{
  "arch": "vit",
  "model": "image classifier",
  "dataset": "retinal OCT scans (Kermany 2017)",
  "train_examples": 98430,
  "image_size": 40,
  "crop_scale_min": 0.5,
  "horizontal_flip": true,
  "rotation_deg": 10,
  "targets": ["finding"],
  "num_classes": 4,
  "norm": "layernorm",
  "norm_position": "pre",
  "activation": "silu",
  "mlp_ratio": 4,
  "head_dim": 64,
  "fused_qkv": false,
  "bias": "none",
  "qk_norm": false,
  "parallel_block": false,
  "dropout": 0.1,
  "inner_norm": false,
  "moe": "top_k",
  "drop_path": 0.1,
  "num_experts": 8,
  "moe_every": 2,
  "expert_mlp_ratio": 1,
  "experts_per_token": 2,
  "shared_expert": false,
  "patch_size": [4, 4],
  "conv_stem": false,
  "layers": 12,
  "width": 256,
  "positions": "conv",
  "pooling": "mean",
  "mixing": "cutmix",
  "label_smoothing": 0.2,
  "loss": "cross_entropy",
  "head_dropout": 0.2,
  "residual_init": "none",
  "optimizer": "muon",
  "muon_scale": "match_rms_adamw",
  "lr": 0.0066,
  "momentum": 0.85,
  "nesterov": false,
  "orthogonalizer": "polar_express",
  "adamw_lr_other_params": 0.0025,
  "grad_clip": 3.0,
  "ema_decay": 0.999,
  "steps": 16000,
  "batch_size": 64,
  "epochs": 10.4,
  "lr_schedule": "wsd",
  "decay_fraction": 0.4,
  "final_lr_fraction": 0.05,
  "warmup_steps": 320,
  "weight_decay": 0.02,
  "adamw_weight_decay_other_params": 0.01
}
Rows from block 3 of a small image classifier, named by matrix and row number. Rows with one number within an expert belong to one neuron, the router's apart. Each number is 500 + 50 x the weight over its row's rms, rounded and kept within 0 to 999. All counts start at 0. Numbers have three digits each. After the name is the row's rms in percent of the matrix's.
Before each expert's rows are labels from the 100 images, of 14976, where the router gives the expert most weight on average: "responds to" is what is common among them. Only what is clearly more common there than usual is listed. The data: retinal OCT scans (Kermany 2017).
# router: router (model.blocks.3.mlp.router.weight, 8x256, trained with AdamW), inputs 128-255
# up: expert up (model.blocks.3.mlp.up, 8x256x256), inputs 128-255
# down: expert down (model.blocks.3.mlp.down, 8x256x256, transposed), outputs 128-255

# expert 3
responds to: finding: diabetic macular edema
router.3 104:617487427488471627521490471471484459448509578552499503447520485414544484439477431542523508569523473516442534504444543484555476427597525545488518533450521464555484559447513424500545426586538488469460536393462511534510516529504598392473505488549574503565538476564537570562489461489494488446550626516572569510499446510470443570470628443490492492500427443458460563484502388537503577527481
up.0 083:583522514462472523511543487547426502516432519442538383513487521397516463466522542533525530495527488509491497544588506504568514446546525453570436459420510490531444577563449488533476473464536395538514499578507542580507462460459519497533565468445465628476548463438501483452526469494418511451533418502461578477469416556475544493487474552458450522537537493490485499468499510411396506349534
down.0 080:513470468474556411492467468504587492517537436540467525585551519515632555623455455462387525536475462549494442515525552479475562577536492499444484459492481549540471431526608508515423565553454453522492524584493408401485593486497610522537519458493520474535584404497518480459495431518458456549544456559596515465521485456533560462472486389552508468605485456460546474473603533655457524528497
up.1 084:576566464503466445463440473509493516573523449480408518491460546482527546552488501378521587487427543471503424492413577510392470420517445446505461470471505530529430599580548481474489503552511544408500492548432488511576511492537548430533456477442532475554436511438515555532439512477513514480566509379411491591453527545474536450486562506532531429548578572502466476535472452506433610446492
down.1 089:400575474396501479501500505457478523544501489522497482458439484507490498421540519447485537552576535582516510452523442493487535541500547522526418454498507470545523441462629415524467446540464448513444452551653517499473539485420479482486546519469468499555539651464520431480553531536476463390521499463553498482540451547533526459505429500475564585593554536436618471432469505466449518550552
up.2 085:544498533525414426487550577553473536530490489507505519558526502444435462414552611430394471380517475528480554517458512403479498563454520566482461361476467550420531565470509509471495495524532463579531462512443450519612393539484542387473503575477481527520480549486500463488548560520486499484413487508538431536456550518515540464474496568548598484475481541549469518485400532490414527462381
down.2 099:441512559530557508580456413510480495562395498486522505407540492519514465603496384380500456426563443427446463516467504552510511468466442555497534525467522506483545531531511498579578550479366486528470624467503515487436527497441573548558500528527531498362547467477551408516501532477485466529532476521479400470493444491427547443468365520524582456455523502486437476466537488492519437439579
up.3 111:563489612530435515560495472656433528583602614569479515444486601536530482461412548441476544487462541514485505448391524514473472555470498533529487559535535455585450499520487573536564543509563443571484501558530478511378521451601498571474454442448494510542525477428523610489462490521551563525457533488522563449471504559482528491476487426494539477503548527456423590466455477427500508516517
down.3 105:512565488470507520478593463499518577512531520478536503422490485438512440504601488519498529514534556510452482517474416498515486418496514566466454477478440510557509507485440396499490394546363578447515497375515515570518450539458401420462489537511500548418482464473552463525546492368544568510441419508390505501480483504493599491453547501488613551545480511512478486526476503567593584537548
up.4 088:519457584457502460383583501574461453532638540563421359464473439439436458502520432463516520472564547522464497480549461465398468544559541568603511533525497506471464554472533461632515462432575445500504519583513443494469507484513463483494452543538470389582482542488501579463590528527467517439486380547488459558487525540503479475566519485466499460467514520484540519498480484491481472479609
down.4 092:536387623420439483632495538565504511547587551485496526509604505496520488482524464463542556451559529471543455539505545579443467491519465391528472399462438476519536501532398553454478532446499475537576538520513501366479531558481583509473535499404561501480510484467518519502461493538509560458506403440531478462491546564488517493473384556507549437434536493470419539521469524510481479460457
up.5 114:425523533560555550565567470568516425506479511443630488523533578504621481504448388554581551472554494512483424519612425419543468428494533484444575491357503490553515519544526483500573465534449565400531485451522477496499474469586482534569446505507485519405526454549524548363491481518453487429530606495552531465450422543453520519400551524510512498487411444526476499580535442494499552509488
down.5 105:508483584483507485483460485461532565506414507417452578450579548445471449533459542452497449505481483495472571556506513484477551535440474515459421503564501492492528555468453444473584497403514433453579495530471515596533530554500360484491440514590479478375397520444434507458391492391555393557448561525505552546472510410490458508568499426489562538463432601451463466608509401508556486454486
up.6 085:490510522538430537625591504506599458503505493504570501458441470549490498506568485481484484450482417463475460549504598481481431515559444519579489468550487499489545546449543530450403549380501455408467410498447463548558551407539625450392494500503497502585555584577486396500481431527491502528552501476434501496521463472507565439554491563560519646478430529420446507452470476523534448541477
down.6 088:524488483517504465493417470431498550478457629538545448513473524548536567443480435537490556558518530453506508435526529503508462434520418449522393616459531445512493488484461568595483606565574497482543483536523441453517517468627392553533499488446464500463532426503588532546512490467516477500491462526439508429449537544450451578539537410539552513504523501541442544492530496425426521487554
up.7 106:578470491460567499413444540546469467505434443455518473505494507515480493462393566437584548524457485421582473485524511355474525522493540491432531562500525532467538468580527520545533557620541496487468520448522563475494413451532482546522522457483526509473430496485542550455560582514499466446467521540454526475528473485485508594496511472513441493492525569521556470573532439471516618451430
down.7 097:462580555391415527621512527488439509480578478522420519455456472502383450485502540614504572465429452511429471522515460501527500544546485487504476492467470543533417521533460496503610637520439443516532464517497490489556668438515509558559524463405606506572465539551507518539560479435438478384460475500518634463484514502491505492550397561530520514373505513474539408527524513526492621483525
up.8 084:514475405566357542486528451591460464485531472428509561474531377516546499469442559522536564527564513466507490516445479507535493451422479508510453478531499466424512556523486514497451447436574492475592515609527582521515468468451470546443575561534477499475577483546480484510408534486504474591494490515476439498480631548564468487483528640471483501511501551532536457581464545459465479475539
down.8 079:508530501457537475554524533444533509502468522484519435516552450524514516570513501560525426441451527490501464502602460489446513464519494443460415413566483515468535464526461414499522459536534491531443429556417493487419585458419521417475527457420487503448499528495456481555504496602469532560490622383419529540548530509492571524528430556549496479538527505537510475511488599585558563528566
up.9 100:481501446506447533495559480554442478457538546516527487407503408565524376536435526451502498516484503545514451465446542434528501568508546508444454468467509577545612470519535489475527511457464485513500475563452432396586508483473539464466411553489501465607517481555541679582560497512571505482599450437514503513571500463556431511459490513561556567511525483470541506470530402493529530409544
down.9 100:522428431433453529555514514527496503569553467468570496577484474471478478475468492422538519475586393486524511449453462440531543513497483503443491529500485546424512516497498533531509512499456513458529538516522581630520479486491516411577494438541501535425482458566503452548535493474507488480494416486548389494503461542534517513535488460593525596484485511432562476569551347457520420523486
up.10 120:535494552514510498535495639595502496485498511432483424542486493479523463440520500529419407485497528510457467513462490413485466523468565567551514582474512498465531484491485385581554533452445463453478515491502590488525520480461470490543513477427590500480586413598396432506503520486563489491565432474552401526457472424485554492414633410509494506476498504385502480521453438508558591507519
down.10 113:553460521474518476500500573481546501423514556536497547440512624479604477503463444441493490449634510551487483483517529534502412555547594391476514462590436535533503484539489564454479467454480512502498382462469493475507453586545459591458481560518500506558393497496580500436482525390549564477492555485424507484526507549487488467480342531594502441508515504428503446561475484415508427451545
up.11 084:498512548585461493434558500541472558579478596554518406506488524518398544433425580533453492473548527545517527557456560483495556552475493477557467498599482516519564415502516572569439418521560550557548457440498590446498388498431506561507449494549461572489472452404531503426460460478585526403482493455528611521530524556421517521491428440466434528496566477452551447576511428422521505378447
down.11 087:499435559432506421524577486546464476469592525495493455551559564569499553502544600505476539503555491544527469521519479450488595546465552453536500490493444453515523447564403542507540446452446478567517499559488477532589435406498439418521509483551566516483557569407499388504580533492474512407410399514513479572462455476366536514534476489483547513504524481492518427472552604545424454482504

# expert 5
responds to: finding: normal
router.5 095:426553523512502474607561492462498559546533505481464500580497482600476500502539614441469517502400648426521554473530475522509536495405466405405444556576504519431469488560506531475404550499416471542500472547473416475481451527483459500484604505467411518415505468441514373504459497480427545571564454496463507476500490458573528491589485552494469613476507536462482478469470531437457413579536
up.0 108:590509571494507541464583450472556457512425421493404571549479544463477397437441487444466506469509393461437468584552469483456474493531477514503570551435508489466442526509530504502438462538456544524572464479513455538531503369551504428539526484544488472438581499518558560404489544478554543477485496425554462528448510505559570507400496578490558476554592444512541543434538508451541551677485
down.0 106:432557483480563547538439520455429481517452588527575433509481493538525521444486524484440548436446491572506513460533543508553452513526567438509356531543460505503502543453537412502505501573412513538388499428517555527384426505496484504472483633510478578532452532460546542565410490515589501500565591492564524444512477501563464488469582479509495521459520513606499497581478405541591506401496
up.1 117:502502581495481488525576483526439548524608506488485555473531454430521484496533609436581521510611555601489634499398551523487395460586546481394517574482481489489571443519488504402583538522535436552473471529516476485400500503594511419498537487544428514575534530490517505457540595515523487521493483532510562548432553482477469471446423526525510478538526429496495520516507563476553471560515
down.1 113:536419512513471544388458370496516385594446557486461503519505478579388533444462469542594505453438392599574538481514524515523445507484428504513499438534482469506500476520444606450522550487535485418471552486485528601545544438480478507613497550504488537568492491483543498386477447464493561480450486480535574474487519459411444477488480538538618514467497412499449453585526572526562529458526
up.2 108:436536545497424431546583534596486585531445442367462496583467515459490486441520593421459528549508534480497522469513490479539554595437432542546489476554493532534516507404503494531549585507483518446512505457500503493468553563428438518552481520495495502445494522508480481465480488493508525442465578496512461477476414491600522507456439532465519509511525614439429499623490498431479411467524
down.2 105:478484482579570500537467544548496453565443515560434617405533470456472523619527516453492462508465442500481499556485453526463472491518566456596449488530533496480499459472381547519526549477566478413514488488564578516544388385473504472522488455452345373410585581495486504415385485420524457543569534429491488448576464498458438484476533495360500492574453480529491464470484467527502419504527
up.3 113:475500522456567553522517480503454518491518506556446596447465472512498599513528520603501481443560576478480503443514466433482506458573635332553551565488493511425507530527510461415473532575462541580500511484419440501453477558514480411553487591555462525472585462422505518504478413524481494472420557480473498453585614464469479522442491469440496562490610537530477436520464512483517460593484
down.3 111:454408479497552425451478507572470529498461468502536442512584514534475549546593456546499525456444447489574569403597519462567658466546458518473485516496473498538503480502334434534541433517486451479488448517545444499492515476477469524416616427543533399493526459441552536514491511515557522570531494581489497522498486535559502559445464549463535494478440426471544422545413506451452606525524
up.4 089:472498466566549449456565507577498613462469578433509516548445569472602619550459513541573437402495526431479497453514514430566418431593466458514505479536531437466520419500471539572428425480499623482462447462453517500533455476488523482509500596411469506463515475511517502570550559481486489501422568523562450552457550486513462622442502556449519548547491540532559561605549534385504529508439
down.4 091:471586548492443515520593452480517502480469438484567446544504561467497429543588551520466497460510546535536484509522542509552462552421518507528519572384448439551484586594439605548452482454497387465520513454533451572506409458524479536459485517553503538526619475531486492464497569530507457556525482387520502480529524488489501485516430506448585479436507441541435553425458453507455441532465
up.5 089:501514457527557580478503447509587487478462456513496567521522538526430497499425496471568507492559592513481492501568483473513393526570401495517408398536553488406528562381507407559575537474489466506533489490490537507530524445393516444536563528458415456493495477537535513524411453450549540523486528414551491508483544550580376497483496594489569551481597507504502483523495461506524569431416
down.5 102:450454508558508501507492530525402483405533413469463575542465566489549444516422415490531476455533593413511510535518422530559569470502574551566485491377470514488479619436488534526532454534489519474552502555553491454438457545467561577502574497505469586525536556517523496558472511541397509454573468561457531527486489425494380498503444517614578574507403638529493516532474466494582434534532
up.6 105:575508544530509399540540599545438519420551433492419552440497548571542457473631527494520491426519540658432575590528494536487445507584478550492466392517454479432481479448492525402431567539496409484481494487491487463447531533493454515529478503396473516505489419518475459455595458543529512473493478539482508480524552499472564528507508450473483456549543564469543500490461577517455523537522
down.6 099:470452363543462500407565600481451574580534608386503475515470495508562511458404451522513431427503501518542494547469414516633551455557519511520562502452431525487489555551487512527483493519566463536446354508455496531510493418517558591504470436491467537584564515529480528461485423459458502471518451473406475541489604499488458464509459512430509531556495444524520463467545505488434538490480
up.7 068:591509420459462557513571445514539463470463493508610411541487489470503543567526469415531498540564525499448579485521540558621491600484458507550496546564496533525598463521482496519458518433483472490427511511447412429512486523600553544543525533650535456455547391526565477559536421531477484520507484608531526464474469433498511504460510476502466478482463519565525533414519510586564563473469
down.7 073:425552537596457476470549536431495511496504544530594550509533461569496477460402472501514435538492462410510414579553479485426540518510479490460561510473507443478502483523510499488566450518462506484464538500456558615558541526464538511558571554537462544467532407413472508425514471438491498532525481524440475573442452514380542613492434484481486542484558553503412479484465557456508524456468
up.8 104:512439563531490553485371537356447449433481551424504478563503505532466505456435453557445479524519538512609470556492439435546552486548544502512477521578478428483493516449521491498441523535457543550554490514461482500503455527547540553423510458567457530416544437512390501526468482506544542504644550473562563446574430542493430528525543489412552519425422561471529493443485579477463510508525
down.8 106:490515534395519552587479494439485498478552467453497537465500513559516553444544471443556503450482567467507568443579504507486515626511423540493497556458472460552460542501488574510545587433544515488520437457535507543453472492464522462557611496484494420454527547441584479548548499541492419352547501554423619473544559369532467480398476471581540527530523393508448518567547475388476548452434
up.9 085:478495448480576421593524472477464442467496501451469574474468433501471479563533457502470604340441455531458524493544527518432444459553457503517422517577519457569606570414538496523464546591438551494497446430538560565509436588431404520468525494496525500518576480565531615517563535500490448617454401483438570556526512517601513512366492573424467425485444463508490561514485532465494512428441
down.9 087:565514522535582477494517523522463491481502493505565528565527510452510547511518540472584517479472550554547492438495515585467529534446600519467448516488548549451451533495465413507596546479523533465523544508434419370526511454572492477445461469501384542493536485506550528436475559461534521544534605399534476546408514518473429401441417566401539447499464461418472462479526568490583466524459
up.10 067:457496495455519445575628519547496456479572480645446483596516529448402437568541536584431443550464470555505541472422427486528503585559571471430564509516551465451493508544449483422423527588499560561500449553367583428433542405464506406491495481522515537433478451539426471544460527494513579550523469452552479539500491486551580445478469507446582483476489447510507504387448565531558493469535
down.10 068:473503486497571634526451541531492429497489543550463499459479533524406606485437487483540487361492444475459501518595518495499473504546479441512524455561509517447485555467449485411508530450452476471495448486554525502423490424547553528485476517611506544539532512459497488497507489522445517535474557500469579535492437602497538562510554493443474463390499449561585503469470410514479472455576
up.11 086:519507559519498508558516466564518479557592501436489430538508545482455443482560541480499522451557437456517473504576535510479567597501503486490410570473447497413475531478474481468576545551491479397485515500410479484494543524387575418463544468527491469479547556490480500571403577507550562441417531482503611541573488612525522456518552454451433483480451497506464565499448533504418547469529
down.11 096:506470509405484571556522495473513466428558548560481515379533510544569480489543587560502475493438426515490449524458578479444524458437428564552535476567573485612498493408478433423526548408499518517599511564502429465489534638433485563506535505504500469485433521468415524414519515501565600429483373516459473533547443493453449441474436534507487440499466597395540523587515456540539423507487

# expert 1
responds to: finding: choroidal neovascularization
router.1 100:433499458553477435521489589522424574583485459417531560444530603431489537394586435438462471388560509419461526465568481529457418415465504550482538603465495506454553492506468624482612549445548449467600521476558389546411603535511459452540511518551491517449403501504507464539475499491531457431483512540438538564468586485495530474429424496502492524511510523587463454529488497531507510446545
up.0 092:456542421445444542476384462538534468444405388470464460457512522530448504373477495465588527519572544499549447522495487506590501433572429508459438407506494495465476516506467474498459489466429523492529521545483537508360503547483466466478482561427592501508420485474540493488521528471534456499442398572436512511461544578580536500516514498487611455491474529501490535538551647445542558639496
down.0 096:594483483569565517536545516559400411502504578409532539415522498457540495550458505438541561565466464488592473630501436493394512481444446520508431476513485461474400532541487535602476414500444483495538492489500472387536532568540528547554498478538485449495535590575589500559531484467459520484533530531596481545484477499441508565444455441496508399473448541406455471565503534493438571566597
up.1 098:522544410612581547453452572561495522594574437502521573525507500457437514491547415433515496517472426510492446383458509464464441526487449463446431558497518527438504416490565482522584564492495530545556438578518439528539502453433551530541580514534528474458488503534566574465525448524630542503540485438556534471624528548533437499507588527575500604530514462450532469499517472576437491510553
down.1 105:505438545478495614560472510525477404472453416516539468529593578476479545426501501462564474463470495442471561596524482513385539541490506511508465573559496555496527556469506511463485412570535551524537408537435471475515490462496446497475529532446539538522446520493567579543500550528505513489563507574463449509553572454510417517447463445614506443492517495526578414383561493585480519411523
up.2 131:351541650472441441481511503535555460578463393521486546457492440534602493526595501476555483452513486514499547427487521447484497564634472550395393452495471476484526333564492588516554461541562471434615480549444440470547480446470487592497492420494486562546533581583571488487490518500498483479497545504449615495503463519481460460442517527527483521533560366488517474429476507469501393535444
down.2 114:594482428508572523514491516510538547468504531471432527475524458471461451548502455536505506509529446497482391401452563465535525493520491475482427557397546495566586494437557407440458545571515646494441408521491446526424591445506447548489490465482459506518546502503511450476521572473439464500526585525475441456448550540579480543532481498535521475451549482549469472583477541392422524469453
up.3 101:573470560462556522514537569559520480415457523505417566526493494542546534573625396540543428399438441501513407470450511476479548473553414589534395476672515478418518470474533523647523543541394528477506463460481446495472463425507507458501579479519563440437432483475503420445444522493579490461406600515537577570475564487566458498575504494472452531528512515509548454555416573559517498484461
down.3 105:457486447520589571524557545482551542479449473474492495532481545478416544466463544424516554445523499530475475462525506453525544555424511449422478495459506535491469468513541547431496511469479472461502535534635514586479531476473423452517462528465440523448473448491482611541641583516450462512612509459499471499561420609401519460558559556517511543555534375521524476473542502383468535454503
up.4 105:537522458533412597610519484474581484495512519511547453521484531552457383648572501474509552470553458484498493468388500603489429412473544491526541491476508495437484540503528593417504555538438599602506438491548518554524456623418580361497522438594529564510432507477481476521542486484485485530511590461452462556479529412507484516491497399528411493508444467548480475491560467494444501405478
down.4 109:516555585490503520518530497450483566548387505457525584540515473520431591525620609443569497564488424445536477470465501434461553473519512436497481534493482555453420518555435501577536481371495490425489552536543482489482477438511549427425541530462435466484534414583479497595547478463503445559478571493478444496473554496514445491500557598572434526486539567510492436452581411538501487448430
up.5 089:493510464425429505612582438514576475509563549531494471461529542447511519449536503505456411481418375601552554567421519414503449417400487524516424466492558501506455507424456512505584478372535449524513539544454593515479559530488450457476492519434484516474548560491530505474523577505468499526525522424511441470434430550508497454374536492587505500455491648531501567524545490479481490506408
down.5 092:439530563480463514471521509515509483542459587574520464447425500409521572558496533490485420453488526354429418520641566546504579484531540560547538551547447499431492550523529554439464515507566548534477443467535478523487575498475502478511411518493570517525559459524514485539519505500517490486475462461505454424421504566541526489507528461551486453522486517503431497448418435525472489588511
up.6 099:505449527541425420501436509588553503461521610532481435396524537519522456615424556544490500497528514513490399494576547512541558565545482460485592414448520510483404450469520477513460533498503528402586518466550497520509499530474476564540463521500495452439593485449558488592443489478454504554523425566532442476485437440525406538521511355538446386418554464497479510424494542468491499447549
down.6 100:450561498542443570540479483444479504415405454566497479465455498602495515527567503512578467497484396503469518484481499450498538435519518553421551558443508540539489438551525554472546428505502541555449526563541555512627423521521520581595509443500618532596534471525457478481487495409462439512503418448497535557502576523462478549550483546444462488494501460527528526514481541533554497502538
up.7 079:534480464513431399513440500532373551491483550475494421465505484470494630445401580480507449555498506530475510488452506554501470527473489485402571405413502406556436522480573385494510606455496536442492536514509521557479450493487590473499457410510444457501442429453458400534665465524421501498491464427418583463519414520536544437407487468463490568454511403429445560556526545536550482528521
down.7 089:500504498568443460527540438595544510499574532472545536461485574505420486463543500482506505510557538406495423549508572600515516534494538482489589456510484520478508431492442513462475505524570560514481487485429440465484520522514499462535432471543593426554575540459456626513443556594584418512543503496477456573446451484579448567405456528546523389497390499513409493438522510521559481489401
up.8 105:505455504529490521392469585525467521438445558538504570484502447512553556463567413483430449509567629495590400444505588535455504538558452528581401492472521493499514492500455495485418427490423463484585426489552455521512478419524484504512481496604575548552507568425400487558497526500513530425526440456617531473489480481511482494492513497489477540516535456531451631559505512456487428486470
down.8 097:506456596402484387451528491520615547598466399427443475515376540503493492530574538483486564530441437481505512474436475511411533505549578407474535527469427480540500573511526451527482531503529506476482476453582567518503444567484539456509540464420517544509494542550550469454573509477527523621479442408560467416453468451465527557499548465478463540443510473431541530473531495530412475438475
up.9 109:474479585483462501488524438571448469569550490514551481426531496531510477451561478563539461521489538508578488439549528444514536457554483531434628502534509530542493454482452617404479507462523509502436493465614475474515520423442500604451511564539464493383463467516505470517441439495381505475511528522586591521408460533503532483404486541529516437529482435503499449595500558500579471464515
down.9 108:595486519477529558593433427558539485368489544505518444438489580467514547438517564489518539483571440481428439463508503543497525455524477487491475488575505511460598498495513566520504382597520482478534571504467488504525531485482507394495454496529504536546486487504520471499556516495430434508547381406436508443414604448495526513477375475493444484500489537533486494546535419511529501518485
up.10 081:563488442553471545521541493445518475514519497412535545527497447496473499490532511621495521520485413474442522506432573555449558488565519476603477443492475490596469389504533484504546532489543523552453548571467513617575360477452619515471458409472465501508498585396503501531486509519498405441444451456497500483481547393502559507466523517555542551509495436477487485501415524439614369445495
down.10 083:447517555473470439491556495541476427584543538504601442399472534446483478431418556497462565557441419490438504589439363552435524491542540423445439616545508488447497558532521568540456596421491448515449431472485558545504515507539465548614517589471512513427525495565469535455552510461536486489520528512457644551459493459525488541493457465558420500447508427499574515461441391552486586473533
up.11 098:519552531500437461481459480496541503474490585507521541558499601464572509529457527501487570434545432485585424487578437481555479415473462479495437431496452462437520494504552497531437532506469498575526439373494528506388457515473563459516517507543568473483495468438492509572565504496514482521595492552444522544489582436454491468501457484473550475466548610608504437513539499461488530445506
down.11 102:546553533463598583518518488454469500546442494466515495493563484533473543465471529534506473539465509444478584541558463565507494534554531485563586461504483494479490550552547609499534552471512500435515565453575459480542393504495401505513460433475440528408507529514511498543472511369509492476536551375463411469485567538490517416592558417477475459498442464490561490395519460503584533506433

# expert 0
responds to: finding: normal
router.0 103:465515531509586484406463510514524419363442460537534478500487497645578435484534444560575438492501404496464478555485560576506492487596470418581520434508507475494606514627546470537601444501446519446503533580458476489449464489553526535533544483482500527505496565525489541559575533544559539476490427534448413456532433554505570465424451606549491499463472476578476436527536529550523391435465
up.0 076:420474526511453514565495462534419527514485406473495569549561471522438514579442517487466469482488588522572563460491488413603476514548605380544554471503484514555425528500511482380519549433509534599636435551523472531516519573619484477507396441480494635403514464573515516456491512536498541498510506561567530571502461473483583437485505416501581520421421549426533559502493469553467502497551
down.0 076:554557569503564509553479445554554475458545477471487463627541451463547503525492480527441493465485487521489491469474523586518544578494521601550541509544493497543501510475464450442585489639466469375389559535464501491489488509479560465483548461516483532501460608421467484461370505361520460546396558466463478574414540496497591466473449510546514505544585535508469461511405530473498479523426
up.1 092:440445473514557489425435513531480565447553418442503512528487448480498604456535395546480466563529426536518532480532514465449490474497463539401478464560505518454466499464514451468464603496407482460485443461567565588513528512561466403526536563433533466530548469449429476498529467479482493618505507530560548456491399550461567512526588442535574534518446581551603544452436475657562535458462
down.1 097:563464454533461509476586457543454462517551562499577504484476410584468388546611551469496526488489470505531493539484525609492376486504463452515493460502570555506525491562530548534509388537619546475481434523430518519544502462469556529454473521478462459523478550460450529550383571436576528421502505489549494473555439498494525521500395534496506471573540409460499583535515456477463602537504
up.2 093:423492477480491502471463565582520551541537520458447548599481452485600570395448426456450543439542458606475525523463509558555531490369498490487542443526468549491481576521488459543551495501475478535483432559480566484539533484457540503506423555456573468529528559518474513394508463481505472490510546459466516452488420406532539471502466495461459585584520499453463468681487466528535486502535
down.2 103:505542513578449504428517420498449503506592472517478480476452521539497485465547487475433395410515529524456555512483511471494460626496487538479395546461506571527548564564458508413399387547587447585577509461471541433510494505516555462522400483471466416523482459514513597527538587459532500516442488367591460542575477488624505407467443557476427466521601574401449580436500479489558504485559
up.3 102:466451611504451467527617477442534482405459502514488470469524607550477383560485530531452589567447550462576529457508490558491402518630591502491531467483507583585475486511523473536541509588535563507436505502461505494443355431553443517498553397432428471504446459521476429460526500478465472482521492562539552515428487454440496452573519489545515515462421489591559470494477477456533470489632
down.3 100:468521460640595523528391449533540505579522476476532491545485529508471565596602471465463518514475597452529575447525491430582535428484515484485448548381408504428490545484572498535504612424444511497559590465436399427460565485595521509527427527428526472515518513569541430514488451468434535528463526524426501400500480514501473525533541470534586490443489502458477557621555441488424581489549
up.4 098:542543422540544442482460412523524489516466491422481404552499534537602449509391524504528439565529528505521459568481530436501545539575428497560473514513481517481451472540538410476463497409496508545569512552521503438520435444363483554504469572487416447477484472450433528397481457454493473567473540481459476437515543499459400504476568526426501635592475563569580509429524529578512493436440
down.4 100:473450491498482566503443492590448538471468420633550503500527455587424500406516484551571470470436504458595481537518503452471540478413454519580499493461463559543537478511488509436533513514544474403512548597438488385529547460435472472550478483529564487468561591546482441508440546427492561468512448464479477491533436459492543515477425488485488517488489571618596587569579491495518488548470
up.5 100:438526559404446636541512520520469559426568543521444482450503458441497448505449595582478515509542395567483520473578472434470603482542445392495529488438506487460529437471497541484566517561538510449558477507399538551535497508443429465572469624551464529550597442534569497502560438504547483468597522598536439468428472453441505536480534528518534467527398580602530418508537420510441484442531
down.5 109:528536499636478479495484506488559471506455572548570408433500539566524519391538453514475498465492456459511481552492578583574416591608513430488612590571574549470541559473565460601524506468528389478479492466498482490452511518476518508503533464484512535526480440459525450524382599396517587521435519493480502543567408503538520447486521532492543492570587512483492508524471600571570464523513
up.6 059:502543480432397548437522532573580496572492564448429557487482485525430488554379420510539476432461505429517499514445424529482515503498437479519498496501466589552553522486513535562512474456416487547579554509480505410520550412531508495505438524574511526507489512389474510515442521500497557430500496440610554514582548418580417544557473475472470508482435543505523461480432600458586490520447
down.6 064:525467573419479528543473597400482539396542482516569502551590468480519527493517480484483528509470577506503530508480436429436597495507517526489452467444458604476461509478489436458574456495484516536570537457483561486552401460452571496517543521542507529443453467487516568501473474565480482580470462445628472437514502547515508442491550508482495634489523518525558478497539441486357499463549
up.7 064:523467455468458499545479571459505465463629495426434639492462516513557576539496573571502511523510430509564443520502529464556563562550576441419488435576436541536542528468475448472526464425546518544438556506578528484500531509426536471541460527426525572525443542591541600457527460549557475561490459587533535438578583459506555516385540468448492501563632557469495473513459543518453535540373
down.7 065:464491484459457545538539464530499469539452477533474424521539477460534544490457483415475403491481509595417563536510528491482420479479549441492519517527490472491542463560470465489507560574556431531426557524445448445452467505488547497399519451462564619485550501474493531486403426504506457397574495426509400525535516563460474442427591527492488522538462570579435473502448522457443492501516
up.8 096:520465508429425453536525521524563524465529575446464557614484465481462512393570479391480507497478461512434463498425617461477549543533436549536570549478545505521491453440525462541548518442459506517421491509531459519553519472562550469486498399495452529539454535614471444495543477482523496549522489548543520529564453469533441490484392543424559455510532504432399512452355500430518554508463
down.8 106:463521577517570455540521500518378468580448476444426525560499581448511550538536464560460512579544598568581500578451572540513463421420443452481564511458575501521549519501444464508489460565497449519501546467507491503513497406563593513491516539549565477496470513493581483518434385580445432476508500524526530490446479466502523454533459548507571479505472482533473582485489482408472559532520
up.9 106:462488464536496429557568556460574536375497543452450428527497510552579454444489527480589502502460647554465413466456525544536463482479455489503432453527452409558482514547489545420522461504436454545478523488523462422420479444449548455483555501469463550494520481579474490573483538490592475460567482528462461520494465500506552526520511470397411478480419572464512545477547642534398517540565
down.9 107:479471430489478486471468594470394525493612548473415594495429550593391475515602501522506453480518576443458644516528474456492485415477450534552488540496482558491440457514462574442499403483523481443461494467399501517453502519538561588533468558495491525513521528477547508517446481536460491488558441488488479491529476464527440328480513542614531543488515474495524486462431524522464519525436
up.10 093:517453411473419551500516457539463482441543589523472637398520438489579521593510550505514580517556479396644514476451487505464437426384446547451517611449458407560525459539489440528523497530468447474483457479519465505402464534467509477474604465453455519445558516570547609373489512492574490497598439460552533531429577532465549413509529521488492447552484449558450476522473602403459516625454
down.10 086:626631542492445458490621404512431549468485455503525448515404445537541459476481427523446499549478525442429493459482496526560431463502482474516455399501512504597440440517412555561472464405607479504496510535527503500539475499522474455471533455554555622470543515446628439561447464462476569443394517438428523489515509621485464493562570441523515442519536540533580458494508521530529480456505
up.11 099:441455490539451491428509539510562596413537519502394471513505490586442469490513452546591442567419529411550493520442533458444475519579458508611490605545483551472545579461514532452378496495538468421407484552481618456473602443558502417489501476522383509500475474450542513509420478506510527544401431554506511532645442522555431518556507536475447400493449525540554475449456498537537468508509
down.11 099:536493505523564423489430555487422462532590556471455449437448516459593527530470441492502597524515539457501575489473432434471438446525499443432488536496531522482515485552490596543577452486560432525566521573504478538489506427471497419480540539537512517507564518429498484511567491446489554430635505495490444493444587533444519450521351453483500596435575439486468486617463436392568565446553